A small image classifier, trained from scratch: held-out accuracy 99%.
Rows from block 7, named by matrix and row number. Rows with one number belong to one neuron. Each number is 128 + 32 x the weight over its row's rms, rounded and kept within 0 to 255. All counts start at 0. After the name is the row's rms in percent of the matrix's.
# fc1: MLP up (model.blocks.7.mlp.fc1.weight, 512x128), inputs 64-127
# fc2: MLP down (model.blocks.7.mlp.fc2.weight, 128x512, transposed), outputs 64-127
fc1.406 096 [ 94  93 149 175 129 140 107 118 144 113 143 114 125  79 164 116 108 149 112 108 126 106 142 226 125 170 156 189 101 123  85 148 168 115 151 113 119  68 136 147 122  94 194 188 162  96  43 122 117 130 106 119 149 116 159 155  74  90 122 187 140 146 172  86]
fc2.406 099 [133 120 129 128  96 193 110 186 113 160 110 162 115 103 128 102 121 120 120 142 172  98 113 171  97 111 109 125 117  98  59 110 174 135 125 133 139  98  94 151  99 174 149  78 135  72 138 139  81 195 101  96 122  87  97  54 106 148 103 149  87 108 142 117]
fc1.407 091 [117 184 159 126  76 175 103 130 121  89 151 101 110 104  55  82 115 178 124 120 132 129 104  87 172 116 119 119 144 154 177 121 125 131 102 151  99 137  85 129 172 108 109 170 146 151 123  77 101  89 184  77 163 139 119  94 108 171 115  75 120 145 107 126]
fc2.407 102 [146 138 143 120 204 152 145 102  87 162 156  82 113 106 110 139 128 160 176 153 173  70 118  99 118 143 128 158 146 110 119 141 154 132 165 115  74  81 135 160 103 152 150 105 148 163 136 154 167 141 146 136 149 111 115 116  98  86  99 106 144  69 121 139]
fc1.408 099 [117 136 183 138 132  81 168 112 108 128 143 188 140 141 159 178 170 130 199 119 127 105 117 128 119 123 127 192 170 177  90 205  99 173 121 127 117 110  95 135 132  83 127  89  89 102 163 126 151 140 159 126 136 106 103 135 112 145 126  78 169 131 117 132]
fc2.408 096 [126 142 111 138 119 153  91  81 164 145 109 112 113 156 101 103 123  82 143 103  79 137 124 131 133  99 226 153 147 116 122  64 111  75 120 179 117 105 100 133 120 165 121 137  79 182 145 113 152 125  22 165 135 150 114 116 124 162 121 162  58 134 116 123]
fc1.409 098 [175 128  79 120  72  89 127  91 171  92 135 126 111 128 125 155  89 126 129 181 152  86 146 158 130  99 115 123 120  92  98 159 123 146 155 132 163 111  87 118 141 154 130 129 114 128  86 166 151 113  72 206 126  98 101 139 106 141  91 168 129 141 148 122]
fc2.409 100 [127 151  86 157 122 127 114 125 164 134 166 119 142 137  89 117 139 121 191 110  81  95  90  93 123  96 152 147 103 139  93  77 138 137 113 101 158 157  68 138 115 143 136 131  95  95 133 106 138  45 122 132 171  99  99 143 133  86 197 122 112 134 168 109]
fc1.410 093 [120  85 168 204 131  81 144 157 168 107 100  85 157 163  72  82 137 125 141 100 125 193 157 147 113 121  78 108  77 130  89 166 102 123 128 129 178 134 135 130 129  99 125 115 104 137 149  97 148 205 161 179 169 143  97 151 155  96 114 123 130 148 144 136]
fc2.410 103 [ 97 125 105 140 120  83 130 136 119 133 172 115 106 122 163 108 157 112 127 119 126 102 118 119  84 139 152 181 109 124  77 153 124 126 148 140  73 183 168  97 134 145 195 110 127  77 125 163 109 161 123  89  77 134 110 178 101 165 117  73 128 108 134 122]
fc1.411 089 [193  99 202 136 109 138 127 124 131 129 137 172  99 166 136 109 170 151 143 177 152 118  98 134 128  52 169  72 117  71 127 130 130 161 134 167 115 139 144 141  93 160 179  84 127 117 158 152 144 132  93 120 193  94 140  93 112  82 139 199 123 175 175 130]
fc2.411 108 [ 46 175  85 118 144 155 136 111 112 162 118 141 161  88 109 110  93  97  65 107 141 162  85 132 160 135 113 155 162 155 168 185 136 111 116 121 131 116  78 103 118  96 127 206 101 146 160 183 127 166 185  65 101 111 136 164 150 161 161 177 100 107  60 119]
fc1.412 105 [156 157 161 165 160 135 132 105  98 194 152 147 139 152 128  63 156 125 157 215 175 191 201 100 126 158 126 137 134 116 151 142 147 186 114 136 100 104 100 159 147 130 116 156 151 141 134  88 129 134 147 171 133 173 105 125 129 115 160 123 129 153  64 163]
fc2.412 103 [ 96  85 110  76 104 122 125  69 144 103 176 112 147 103 113  89 111 101 133 119 203 110 144  81  74 134  84 127 117 138 116  98 123  84  78  81  92 167 162 130 149 147 175 120 145 128 115 107  83 155 125  70  90 157 142 130 158 115  90 123 147  95 113 116]
fc1.413 095 [202  85 133 115 145 127  49 129 154 124 159 150 149 124 192 193 107 158 179  97 125 154 152 157 164 105 113 184 129 132 114 155 118  70 174  99 112 109  58  69 112 166 114 170  99 129 137 152 115  80 134 141 114 125 149  86 143 126 131 130 122 121 113 163]
fc2.413 102 [108 103 101  86 108 120  93 142 132 125 111 124  74  94 135 185 112 122  98 148 180 116 115  74 152 129 145 117  38 152  79  73 113  97  79 140  81 137 155 176 124  95 133 113 117 136 118 120 156 162 129 148 132 180 170 128 145 139 137 181  59  88 107 142]
fc1.414 108 [ 78 117 144 156 158 119 138 115 148  79 116 100  86  93 138 148 118 141 103 118 113 135 121 123 144  99 159  78 119 146 101  65 138 107 177 135 175 163 113 166 147 133 137 100 143 113 123 168  91 139 138 166  89 120  98 146 118 117 100 177 105 122  63 178]
fc2.414 089 [180 151 179  87 102 150 177 181 136  74 140  50 152 100 116  90 108 120 140 174 156  90  68 148  53 130 144 103 110 103 118 139 144 138 167 122 171 134  98 134 122 106 151 112 153 139 145 144  59 146  70 153 158 156 119 180  76 173 181 132 102 171 155  95]
fc1.415 096 [126 134 170 144 112 112 101 125 124 121  99  55 163 105 155 137 146 128 156 100 174  92  68 162 128 146 135 146  93 162 142  95 129 111 118  77 155 137 160 129 118 152 100 142 158 149 134 158 143  90 134 127 175 195 171 155 143 169 102  94 125 135 107 157]
fc2.415 112 [114 103  98 141  84 201  91  92 151 102 135 133  93 139  83 105 141 115 104  92  98 114 111  85  46 200 106 145 109 138  51 105 117 130 163 105 128 108 108 100  99 130 115  78 120 138 141  81 125 183 126 126 120 117 133 106 107 156 118 180 155 138  57  99]
fc1.416 095 [108 176 112 129 116 130 138 133 126 127 128 230 202 220  82 117 114 158 121 147 133 131 143 110 105 126 141 124 177 133  98 132 130 140 101 107 177 173 166 107 174 195 134  70 121 103 112 132 105  54 136 150 180 178 137 132 116 109 129 125 175 141 166 109]
fc2.416 095 [176 141 145 101 132  94 151 104  97  83 137 121 127  83 106 160 130  87 154 122 130 100 161 123 145 114 107 113  96 119 178 156 133 113 156 155 159 149 148 132  93 136 120 105 100 107 185 190 107 231 142 158 129 123 131  70 170  89 132  80 128 103  76  86]
fc1.417 102 [121 126  94  97 153 157 130 151 148 133 120 134 187 134  92 136 161 149 161 161 157 134  54 115  75 148 124 163  69 102 134 116 136 134 169 118 119 115 179 138 134  81 136 142 110 175 123 118 128 136 146 116  90  97  35 151 157 154 131 148  91 140 124 144]
fc2.417 097 [114  75 129 148 145 127 148 121 108 112  67 150 126 156 146 128 186  75 112 117 125  66 164 117 205 171 130 138 157 129 103 169 157 196 121 164 109 146 132 119 113 120 134 150 100 238 137 103 113  94 148 166  99 133 139 174 115  84 152 151 148 135 145  80]
fc1.418 097 [107 142 202  89 177 144 119 111 114 122 109 197 122 147 128 125 127 100 115 103 109 154 132 140 150 130 177 104 112 110 138  73 147 180 171 120 116 113 127 125 140 185  69 113 115 158 155 201 137 129  67 128 123 135 115 122 100 103 133 224 144  78  43  68]
fc2.418 103 [147 140 111 129 148 109 114 133  76 121 109 151  88 129  93 136 104 124 109 113 151 138  71 117 152 115 128 113 159 153  59 169 144 163 113 129 123 101  73 130 137 205 124 143 190 123 101 133 188 144 124  94 162 164 185 139  96  93 194 125 157  52 118  68]
fc1.419 100 [ 89 136  94 154 139 109 142 145 116 124 168 138  69 103 137 139  97 128 144 100 159  93 121 166 160  80 149 127  94 147 166 105  87 117 162  88 113 125 105 127 104 113  83 109 143 166 112 148  59 126 217 142 136 148 136 182 121 150 139 132 151 131  63  94]
fc2.419 098 [163 152 162 145  74 132 172 100 152 164 122 120 118  46 146  66  69 192 119 159 119  85 136 146 129 115 159  68  50 102  92  93 142 140  87  63 144  97 168 136  90 140 141 163  95 158 123 119 103 102 106  80 135 139 124 121  95 145  93 150 135  94 141 185]
fc1.420 112 [ 91 117 180 114 122 127  56 151  63 164 111  89 148 157 124 161 130 146 185 188 119 157 121 108 147 167 137 174 158 162 178 148 155  69 155 102 111 100  76  74 127 163 158  70  92 103 145 122  91 118 167 101  73 129  65  91 124 160 113 162 149 100 160 155]
fc2.420 089 [108 212  81  85 187 131  99 184 155 113 178  66  99 115 150 182 136 159 117 110  99 112 132 103 125 120 144  87 122  81 121 117 157 103 115  96  87 102 101 109 148 121 111 132 126 151 122 185  54  54 152 118 117 157 152 173 157 172  78 123 139 153 103 136]
fc1.421 093 [ 68 117 166  85 114  96 137 132 106 158 110 129 139 140 150 104  97 138  59  82 116 129 131 103  97 149 151 138 162 135 167 195 123 121 131 131 118 182 125 107 101 142 172 163 133 200 112 167  76 112 154 123 140 120 107 146  87 129  86 141 133 163 159 163]
fc2.421 103 [ 91 153 122  96 150 175 125 134 120  67 132 142 181 104 146 139 116 184  93 149 147 147 150  87 168  55 113  88 103 198 126  97 155 137 133 133  86 111 164 104 132  74 157 134 155 108 157 141 129 140 138 143 147 179 101  67 129  88  63  96  95  79  99 132]
fc1.422 106 [143 123 106 106 103  94 220 156  60 147 167 151  93 136 141 100 141 140 134  93 100 129 124 149 162 110 164 186 140  91  78 149  58 137 137 188 113 169 150 111  82 118 153 108 121 176 138 112 166  94 155 175  71  94 147 156 158 134  66 135 119 172 148 136]
fc2.422 110 [157  92 136 136 143  81 144 134 172 111 139 128 161  77 144 102  80 177 148 114 125 157 114  99 110  93  96 148  84 125 163 148 106  87 178 100  94 175 126 115  92 131 114  94 122 104  62 161 157 106 137 136 164 125 164 136 122 121  82 118 113 100 131 179]
fc1.423 110 [159  81 136 103 140 126 145 104 110 148 152 107 136  85 136 115 145 168 157 163  86 110 123 145 120 113  80  85 130 148 152 141 112  60  99 163 112 150  85  79 127 145 141 127 146  99 138 142 181 106 166 102 119  71 132  41 114 184  73 145 103  89 131 113]
fc2.423 101 [ 92  74 145 197 128  75 132  91 122 139 133 112 114 118 117 110 157 150 112 108 165  94 124  87 176 130 137 110 130 138 141 100 178 122  55  76 147 138 164  92 126 119  99 146 137 140  89 166 115  81 108 164 109 102 138 114 102  96 104  74 157  74  99 136]
fc1.424 106 [120 136 108 169 153 119 142 117  95 106 146 166 146 133  90 158 176 141  99 121 109  98 164  77 124  89 106 144 165 170 139 164  98  90 119 156 129 188  68 102  85  91 120  92 163 144  53 102 128 125  53 116  72 127 115 139 138  56 174 122 104 167 103 148]
fc2.424 099 [116 122  90  90 193 172 193 194 107 160 137 103 137 102  96 111  55 152 105 132 104  99  81 119 143 121 172  86 165 139 145 123 192  78 127  64 117 133 105 145 139 146 131  81 100 155 125 172 132 135  68 108 107 123 122 174  99 184 131  82 103 150 184 104]
fc1.425 101 [159 158  85 123 126  74 169 116 167 216  95 131  97 174 116 128 136 188 127 110 173 153 165 114 134 153 155 126  88  51  92  94 143 146 123 135 137 151 172 113 132 171 147  91  98 123  73 129 129 179 135  82 187 112 167 134  88 129 115 147 120  71 142 133]
fc2.425 108 [164 108 152 113 122 177  89 133 127 117 138 128 104 120 166 122 149  92 142 127 118 161  87 128 124 100 121 162 116  93 117  88 130 104  90 161  76 177 159  94 138 105 164 148 118 172  89 146 147 156 108 152 127 117 195 108  98  72 146 117 157  75 129 133]
fc1.426 108 [112  97 163 161 101 109 183 131 180 148 100 116 132  86 124 137 196 143 126 158 188 132 163  94 138 195 138 116 108 129  98 124  68 172 184 101 165 113 168 145 151 164  87 128 140 109 184 159 138 144  71 128 155 104 189 127 137 149  84 226 105 154  70 147]
fc2.426 100 [ 55 178 120 126 133 147 108 136 118 144 122  58 161 119 131  43 175 139 140 147 121  75 114 110 100 175 188 180 131 137 166 120 143 147 114  92 113 117 137 153  95 143 101  79 154 158 126 177  96  93 103 115 186 185 147 168 140 145 129  50 143 148 110  93]
fc1.427 113 [131 175 157  66 124 152 166  70 163 167 103 137 156 147 124 122 123 178 107 136 127 155 154 119 132 144 126 155 107 126 143 144 142 115 184 142 164  83 128 135 134  77 154 112 155  86 204  86 164  53 143 110 182 104 126 102 131  79 159  94 139 148 122  93]
fc2.427 091 [156 122 107 170 118 109 126  82 164 109 129 115 183  98 115 108 165  70  80 127 147 109 112  59 149 104 153 166 178 134 128 119 115 163 117 111  71 113 122 150 102 148  94 152 138 159  66 149  95 119 122  93 107 123  95 170  70 128 195 167 168 126 176  82]
fc1.428 103 [122 152  70 156 108 143  88  91 190 203 137  64 124 128 190 101 115 149  89 100 126 126 124 175 120 198 185 122  97 186 116 178  71 140 125 117 134  92 151 137 131 113 153 115 148 157 111 129 112 133 200 141 108 182  89  89 110 126 148 132 206  95  74 123]
fc2.428 094 [176 109 110  80 162 147 122 155 158 106 144 101  68 180 141  39 132 131 105  94  65 165 188  57 124 136 147  95 125 171 125 145 148 154 173 152 151 104 115 145 114 173 118 103 112  76 179  84  78  85 124 130  77 214 102 156 106 105 128 179 119 125  93 130]
fc1.429 096 [109 122 158 131 113  82 132 152  72 118 130 119 178 103 107 177 198 129 167 177 126  87  71  81 155 113 136 105 114 163 152 162 100 169 132 127  91 113 136 102  77 185 152  90 118 124 109 133 159 158 149 124 180 124 160 131 108  91 192 166 154 163 122  97]
fc2.429 095 [127 166 116 168 100 141 130 120 145 120 119 129  80 108 155  88 100  82 140 123  93  97 159  71 113 100 118 173 107 126 147 132 132 115 166 114  84 137 195 104 118 105 159 137 122 138 228  83 126 173 145 131 128 150  97 104 108 141 139 125  93 119  96 116]
fc1.430 108 [129 131  96 184 147  81 138 102 126 102 128 158 130 101 142 179 103 148 157  98 123 151 241 179  81 138 155 127 124  97 172 171  53 100 105 139 113 147 181 150 116  79 149  81 152 159 103 103 130 134 163 141 182 197 157 164 171 128 158 100 114 141  95 166]
fc2.430 098 [143  89  93 161  77 145 131 148 126 153 163 108 140 139 144 171 161 134  79  87 134 121 111  90 139 103 133 130 125 135 176 121 181 110 120 145 160 128 169  56 136 170  74 175  93 121 117 136  53 134 115  95 134 114 129 153 108  98 121 211 103 125 112  96]
fc1.431 094 [145 101 162 166 131  83  91 176 149 165 133 115 120 166 177 108  39 116  86 120 120 173 125  98 148 169 115 109 153 133 129 162 125 116 180 107 153 135 136 130 128 154  74 148 200 165 163 115 150 154 179 100 128 138 120 157  89  87 143 113 122 104 127  81]
fc2.431 108 [148 147 107 102 144 120 134 127  80 161 104 170 111 154 114 122 139 137 177 151  81 168 161 115  93 166 121 144 128  99 103 144 177 202 144  69 116 166 158 123 166 128 135 140 183  89 119 139 167 178  98 143 132 168 150 126 176 114 143  66 119 109 109 123]
fc1.432 103 [138 190 150 164 157  70 119 134 119 106 116 100 111 153  84 118  85  86  47 122  78  79 119 151 119  33 139 108 156 149 119 187 149 103 122  91 116 104 139 103  72 136 117 138 114 123  34 109 175 137 153 114  76 151 164 145 111 175 130 164 108 132 157 172]
fc2.432 095 [ 67 184 163  93  83 154  92 145 172 161 103 127  95 148  94 104 128 112 141  92 160 118 112 130  83  90 147 154 142  87 178 118 114 121 179 125 108 122 130 171 102 163  98 108 184  86 152 102 132 138 107 149 135 103 121 154 114  55 110  97 162 127 127 112]
fc1.433 096 [151 119 154 116 111 120  69 132  81 142 124 142 114 124 112  91  92 144  69 136 103  75 134 128 105 140 146 142  94 203  99 152 134 100 136  80  90  74 126 173 151 101  77 158 105 178  60 120 109 129 160 165 109 175 115 169 152 130 152  74  96  70 112 118]
fc2.433 096 [ 98  92  87 152 119 178 144 115 160 109 118 147 101 114  87  76 130  64 127 126 116 143 128 165 133  79 187 154 179 180 177 117 116 127 174  99  98 116 142 107 141  96 142 143 128 115 181 156  65 104 158 102 111  99  87 117 179 108 123  97 136 108 109 110]
fc1.434 094 [100 138 119 182 145 135 108 149  95 123  68  83 157 138 129 142 194  91 124 137 101 147 137 133 101 105 139 102  99 134 137 127 135  74 106 132 118  84 172 102 140 126 129  91 136 126 178 159 143 135 144 110 121 153 165 100  89  73 143 118 141 193 120 144]
fc2.434 099 [ 91 103  64 132 166 123 171  90 163 155 132 159 160 138 175  98 139 155 138 112 149  96  95 104 209 110 100 155 134 107 132 136 183 111 115  91  93 116 132 134 129 142 156  80 162  75  86 156 146 102 184  88  95  95 112 134 126  51 136 103 100 171 119 128]
fc1.435 095 [121 120  94 115 143 130 129 101 154 162 108 176 111 101  99 124 112 162 147 136 105 112 145 146 104 115 122 131  96 127  97 157 161 159 126 102  83 107 100  93  90 175 111 104 165 110  77  62  89 165  97 169  81 121  53 164 118 151 107  79  91  44 122 114]
fc2.435 103 [129  94  86 128 143 140 145 143  71  75  88 184 202  91 133  92 120 162 123 172 172 153 160 118  79 119  95 104 181  99 120 127 114 144 174 131  97 140 138 111 107 133 167 136 128 112  88 180 138 153 131  78 116 142  65  67 101 161 152 142 134 146 157 131]
fc1.436 084 [102 152 142  89 141 105  99 158 181 140 120 108 103 135 104 141 151 141 147 207 154 188 125 133 101 114 108 103 132  74 121 164  96 130 127 157  91 131 123  88  99 137  92 128 112 165  90 150 149 142 158 145  92  98 172 122 193 130 137 132 142 102 133 202]
fc2.436 108 [147 177 159 157 154 135 104  93 128 163 130  79 118 181 124 101  86 102  78 171 136 116 146 111  81 124 137 202 142 128 213 129 104 111  71  54 166  76 156 132 124 178  95 153 133 171 139 118 111  70 196 130 172 118 111 117 142 155 120 154  89 144 116 128]
fc1.437 100 [118  67 148 120 115 107 119 225 108 126 124 175 109  43 111 143 143 113 113 166 107 153  68 140  91 139 128 152 106 147 141 119 151 169  88 109 102  80 143 113  98 152  65 102 140 171 189 126 154 133 103 207 146 126 167 125  94  49  91 144 117  99 127 114]
fc2.437 095 [108 169 124 153 134 109 107 153 159 132 130 179 158  68  81 123 111 102  84 159 147 155 103 106 135 122 126 115 126 137 158 196  99  64  81 145 125 105 162 126 102 170 132 169  83 146  85 154 158 135 140 165 168 143 120  84 124 107  70 157 137 154 134 192]
fc1.438 096 [ 99 138 141 170 146 165 142 125 215  95 151 159  77 143 105 126 127 128 158 160 136 152 147 168 142 161 135 152 128 173 108 103 108 120 130 134 111 162 169  71 143 184 140 223 135 161  59 118 108 183 140 184 115 145 128 166 167 136 113 187 169 105 165 168]
fc2.438 091 [104 100  77  67 181 120 129 151 110 120 139 140 156  48 112 177 109 134 103 185 104  94 118 105 152 130 123 146 146  84 180 185 156 145 156 125 162  95 153  72 142 119 132 165 142 196 101 150 168  76  65 122 130  92 215 123 100 117 102 128 153 144  89 122]
fc1.439 111 [ 88 138 130 150 152 163 115 109 110 176 186 113  83 174 176 134 129  82 117 122 128 153 114 110 102 118 103 148 151 152 163 129 133 157 113 105 197  89  72 147 121  93 139 129 111 129 146 174 126  82  80 122  81  97 117 104 211 140 176 141 150  81 134 137]
fc2.439 090 [111 143  81 145 170  87 103 161 103 122 156 147 152 162 139 156  88 104 124 153 116 145 156 146 127 137 151 113 126 136 130 172 125 144  74  74 137 169 121 135  51  95 113 178 120 115  68 152 148 136 127 174 169  64 142 125  91 177 124 172 143 111 157 145]
fc1.440 100 [130 166 108 173 193 107 113 157  81 164  96  96 152 166  89 117 132  73 140  72 109 144  72 107  89 127  97 120  87 143 199 163 134  89 141 108 122 120  94 124  86  91 119  93  81 110  80 140 132 165 138 142  63 114 165 138 132  70 121 144 125  93  77 104]
fc2.440 097 [ 76 127 133 137 140 121 193 180 196 148 194  92  83 120 160  97 111  96 143 141 175 104 116  98 136 173 127 136 109 172  86 119 136  98 159 149 155 163  96 101 160 126  93 165 154 116 186 185  65 182  90 136 163 158 139  85 146 119 218  96 105 147 134 168]
fc1.441 089 [100 163 192  83 154 139 105 150 118 125 116 213 124 109 161 115 108  85 174 153 165 129 169 148  88 130 120 104  92 170 109 119 117 126 131 143 173 103 149  93 121 144 194  78 146 127  90 109 151 140  71  93 152 140  71 139  65 128  82 165 108 158 147 140]
fc2.441 094 [117 154  59 124  93  70 121 146 109 139 160 135 164 156 171  82 115 131 139 109 165  91  96 100 118 158 113 141 105 153  87 112 131 111 147 118 166 151  63 167 123  88 132 163  90 119 204  95 156 138  82 143  71  78 111 196 140 103 103 162 102  81 120  86]
fc1.442 099 [115 126 147 119 136 111 169 163 163 137 129 146 169 119 119 138  94  81 105  97 136 122 114 157 127 111 139 163 154 160 113 185  82 173 132 127 138 173 138  70 157 165 157 127 125 140  96 157 149 186 128 153  91 129  95 132 136 187 114 127  92 126  79 133]
fc2.442 102 [ 96  50 163 181 195 172  95 138 142 104 118 138  96 134 171 103 102 126  73 148 167 143 107 166  75  85 135 137 131 120 124 138 129 132 147 148 173 139 113 128 104 129 113 121 130  86 112 108 101  96  88 122 155 126 103  74 144  88  87 140  91 149 143 161]
fc1.443 099 [121 129 138 136  86 138 123 125 175 131 146 178 128 103  95 130 119 184 117  99 174  82 152 116 121 142 121 153 108 133  81 142 159 133 107 141 106 197 118 103 152 130 126 139  83 135 161 156 125 206 182 162 128  34 208 147 155 152 169 141 166 151  74 147]
fc2.443 096 [113 154 109 118  97 146 141 162  98  99 163 106 101 175 112 134  85  87 140 129 122 105 102 139 108 127 133 147 106 163  88 130  83 135 189 154  99 128 172 131 101  84 139 149 142 126 165 135  99 129 140 187 163 130 122  43 147  98 139 124 120 125 177 111]
fc1.444 104 [126  97 118 148 127 139 113 123 105 137  54  88 177 139 194 151 139 128  91 136 173 108 132 112 124  86 131 151  64 145 124 151 129  98 126 196 124  80 125 145 137 130 128 112 101 139 119  77 148 100  78 128 110 162 180  90 133 135 134 135 171 105 125 142]
fc2.444 093 [142 107 178 148 123 150 177 107 151 167 140 134  86 113 124  70 115 126 156  66 153 128 124  76  91 160 148 123  45 190 100 188 128 109  78 114  87 139 164 174 146 115  94 101 156 153 117 128 166 117 136 101 111 112 117 140 107 173 120 119 145 156 132 120]
fc1.445 103 [135  81  69  99 158 122 150 149 112  88 118 114 129 113 109 177  94 148 136 180 171  82 115 107 166 137  80 114  86  93  70 155 118 131 116 112 110  81 133 125 115 147  93 122 149 117  97 158 137 162 179 167  69 128 116 119 170 159 167  98 125 141 108 169]
fc2.445 093 [ 94 100 170 125 125 103 146 123 104 119 124 145 153 158 178 113 106  78 159 106  87 106 166 160 134  72 147 172 153 151 183 117  82  54 129 114 147 143 107 124 142 144 137 146 161  93 137 129 133 139  52 136 168  92 180 113 172  86 178 152 119 147 184 161]
fc1.446 102 [106 141 168  58  75 148  95 107  83 150 107 154 122 121 161 119 110 105 178 123 106 125  58 144 117 140 148 140 122 105 116 117 115 154 131  74  81 135 118 138  97  78 182 147 142  89 121 160 112 100 164  64 110  60 184 112 160 163 150  94 125 126 170 200]
fc2.446 097 [ 98 102  83 144  94 148  99 159 144 113 147  93 140 128 127 127 175 159  69 140 126 122 184 187 117 151  79 157 127 131 109 138 112 104 120 154 162 159  60 126 104 172 114 179 178 229 202 150  87 107 129 148 112 159  75 120 149 112 177 141 141  85 120 142]
fc1.447 111 [140 163 135 180 174 110 124 135 105 149 170 185 153 110  99 167 119 137 116 107 140 157 135  83 125  97 107 146 136 122 101 157 177  73 161 129 133 143  94 151 101 142  87 100 145 132 157  58  71 127 147 140 151 141 123 131 173 177 132 184 176  95 113 179]
fc2.447 106 [144 135 134 175 143 183 128 133 149 180  83 141 168  69 118 116  71 144  89  63 124 135 136 116 132 129  88  99 186 117 213 104 127  94 104 148 132  94 155 167 119 131 183 159 141  92 121 130 111 196 100 135 130 165 110 133 116 105 140 104 110 159 102 125]
fc1.448 094 [109 183 123 115  95 155 161 136 109 117 131  78 215  94  74 145 182 125 106 167 157  79 167 127 133 139 147 115 122 133  93 108 121 107 122 114  65  89 148 161 172 136 183  97 134 127  57 122 150 138 175 118 160 151 144 188 141 108 139 112 116 111  73 162]
fc2.448 097 [100 164 123 162  88  88  97 105 162 117  97 131 158 128 167  96  87 111 128 182 144  97  88  87 157 120 112  98 132 197 196  46  91 101 118 141 101 142 109 175 167 147 104 174 103 122 171 104 178 126 142 156 146 104  94 118 145 179 107 159  99  80 113 114]
fc1.449 093 [133  80 122 181 168 124 190 102 116 144  84 150 119 115 135 123  35 111 104 110 116 117 128 129 134 175 111 132  57 140 117 131 165 152 182 110 122 172 153  95 180 134 147 154  72  78 150 113  83  79 151 198 152 164  54 123 156 134 186 123 127 167 121  98]
fc2.449 100 [137 111  80 108  77 153 126 160 116 141 107 111 158 172 177  82 112 172 153  84 124 128 164 142  67 126 122 106  74  69 119 177 160 142 115 119  95 133  70 142 160  90 166 113 135 191 114 118 115 119 141 111 109 151 134 183 141 127 125  97 106 132  92 128]
fc1.450 105 [117  98 162  94 105  87 178  76 177 140 122 160  95  77  95 129 164 153 171 172 158 109 159  88 106 169  61 126 128 137 100 166 141 111  95 101 111 142 160 175 115 163 161  93 141 156 117 192 121 192 117 145 146  90 158 141 124  74 103 138 116 144 113  98]
fc2.450 098 [157 139  76 143 109 105 120 104 133 117 166  84 151 137 147 175 105 128 170 151 136 101 134 103 110 109 136  81 128 122 137 150 182 145 173 228 114 110 136 142 116 116 172 175 119 135  95  62  36 151 181  95 142 121 118 139 113 167 110  69 125 165 168 162]
fc1.451 098 [177 127 156 119  64 134 120 145 104 173 101 122 158 172 103 135 132 169 175 169 131  84 112 126 123  99  67  82 120 146 164 144 145  96 117  86 139 175 133 105 129 132 160 116 123 166  58 132 128 151 111 126  70  86 140 139 114 122 130 177 189 112 182 114]
fc2.451 103 [128 130 141 176 173 104 173  81 193  85 142 164 185 105 121  88 141 123  89 113 130  76 129 133 130 165 100  83 146  71  97 166 116 115 164 112  99 133 101 141 134 149 120 129 140 122 190 126 115 146 135 144 142  93 170 117 121 124 109 118 208 103 127 143]
fc1.452 088 [ 99 167 178  88 144 151 173 150  90 175 107 129 133 161 139 136  80  61 130  81 116  93 107 144  95 144 133  98 181 124 182 141 107 126 166 148  98 207  97 116 140 170 178  97 111 167  93 182 201 136 139 149 147  64 119 122  94  79 129 162 156 133 147 174]
fc2.452 108 [204 135 167 126 126  95  92 168  73 138 150 177 150 163  67 154 101 162 105 156 129 127  72 133 111 137 104  90 128  71 100 123 120 154 102 124 103 140 198  94 120 159 135 166  95 179 132 112  74 130 111 134 101 125  86 204  99 158 159 103 129 175 144  91]
fc1.453 095 [125 151 135 133 177 103 110 181 142 157 158 128 132 147 134 149 132  89 151 134  92 124 101 129  95 159 145 198 134 169  84 115 114 106 127 110 123 139 161  57 131 137 120 151 158 101  62 163 148 170  97 118 162 142 143 101 129 105 216 202 156 115 105 125]
fc2.453 093 [133 118 134 165 110 115 107  92 133 138 136 111 171 111 152 130 105 124  96 202 135 145  99 146 106 132 103 115 163 160 109 130 136 124 100 110 123 122  77 130 131 146 132 166 100 143 100 146 159 109  93 141 101  57 139 192 110 106 109 138 124 131 112  65]
fc1.454 097 [ 56  64 133 126 132 175  79 100 137 133 159 125 116 117 101 165 153 121 135 113  89 130 177  72  73 154 119  93 101 123 203 117  77 129 139 180 140 138 155  73 175 146 170 168 133 153 104 112  90 150 162 102 181  85 126 101 190 120 150 159 121 127 133  93]
fc2.454 103 [103 121 137 130 121 173 148 178 125 141 152 115 143 108 139  98 125 123 145  48 163  94 110 165  59 117 143 161  76 174  83 149  78 101 128  53  81  93 138 195  49 124 110 113 182 155 136 123 129  99 194 161 163 141  62 129 126 100 142 127 139 166 107  82]
fc1.455 097 [ 83  94 120 103 164 112  86 195 137  90 143 123 175  73 117 101 118 131 127 176 107 113 170 113  65 126 133  41 158 108 184 122 135 119  84 165 121 163 109  73 129 147 193 158  67 126  93 112  68 104 145 132 117 185 127  95 126 124 154  90  78 197  96 129]
fc2.455 101 [ 37 111 142  93 140 127 118 130 114 115  56 167 116 133 190 167 133 128 118  95 147 124 132 160 171  84 122 158 142 146 165 154 118 156 119 114 155 144 176 149 118 115 134 137 118  85  81  94 175 153 206 108 119 132 115 150 139 160 143 141 106 143 148 159]
fc1.456 108 [129 112  65 156 135 144  99  59 182  86  80 113 163 108  87 142 105 136 126 145 155 123  74 110 173 120 107 139  59 141 167 136 182  78 143 125 123 124  87 117 138 130 155 110  99  86 149 104 145 135  95 134 125  94  82 103 149 181  85 139 111  91 105 110]
fc2.456 099 [125 144 106 126 127 169 160 153 119 123 115  96 149 116 126 153 113 154 178 207  65  55 140 144 147  61 137 129  72  95 147 131  73 178 142 116 142 124 137  99 101 150 159 130 132 120 117 129 142 186 121 194 141 116  60 142  77 155 143  93 101  81 102 111]
fc1.457 093 [178  67  99  74 160 148 158 115 147 105 164 111 161 107 142 126 108 154 126 152 106 167 100 103 128 100 155  95  57 206  94  94 113 150 182  78  92 143 161  96  74  95 151  98 112 143 105  39 151 118 145 122 110 115 129 204 103 141 171 127 192 137 108 100]
fc2.457 098 [ 90 166 107  83 119 190 146 136 137 156 150  83  43 134  80 187  90 150  84 159 104  95 135 188 145  84  45  66 100 115 109 128 146  86  76 103 136 173 117 114 124 117 140  84 139 128 128 144 161 166 102 160 152 121  91 168 131  98  81 178 134 119 140 172]
fc1.458 112 [146 102 127  85 111  97 122 101  97  68 119 125  85 121 155 126 158  92 162 139 118  97 214 160  90 123 130 181 207 164 116 142 104 133 152 138 137 131 106 117  86 190 146 127 166 103 137 124  87 152 137  91  91 124  93 157 143 118 134 188 172 143 108 143]
fc2.458 103 [142 136  83  94 128 201  87 121 120 156 113 172 149 173 125 139 157 146 103 102  98 139 122 150 141 143 225  64 106  62 131 114 158  92 112  82  80  99 186 101 110 175 150 143 117 157 109 117  99  86 133 152 108 108 161 106 102 118 150  98 135 131 170 142]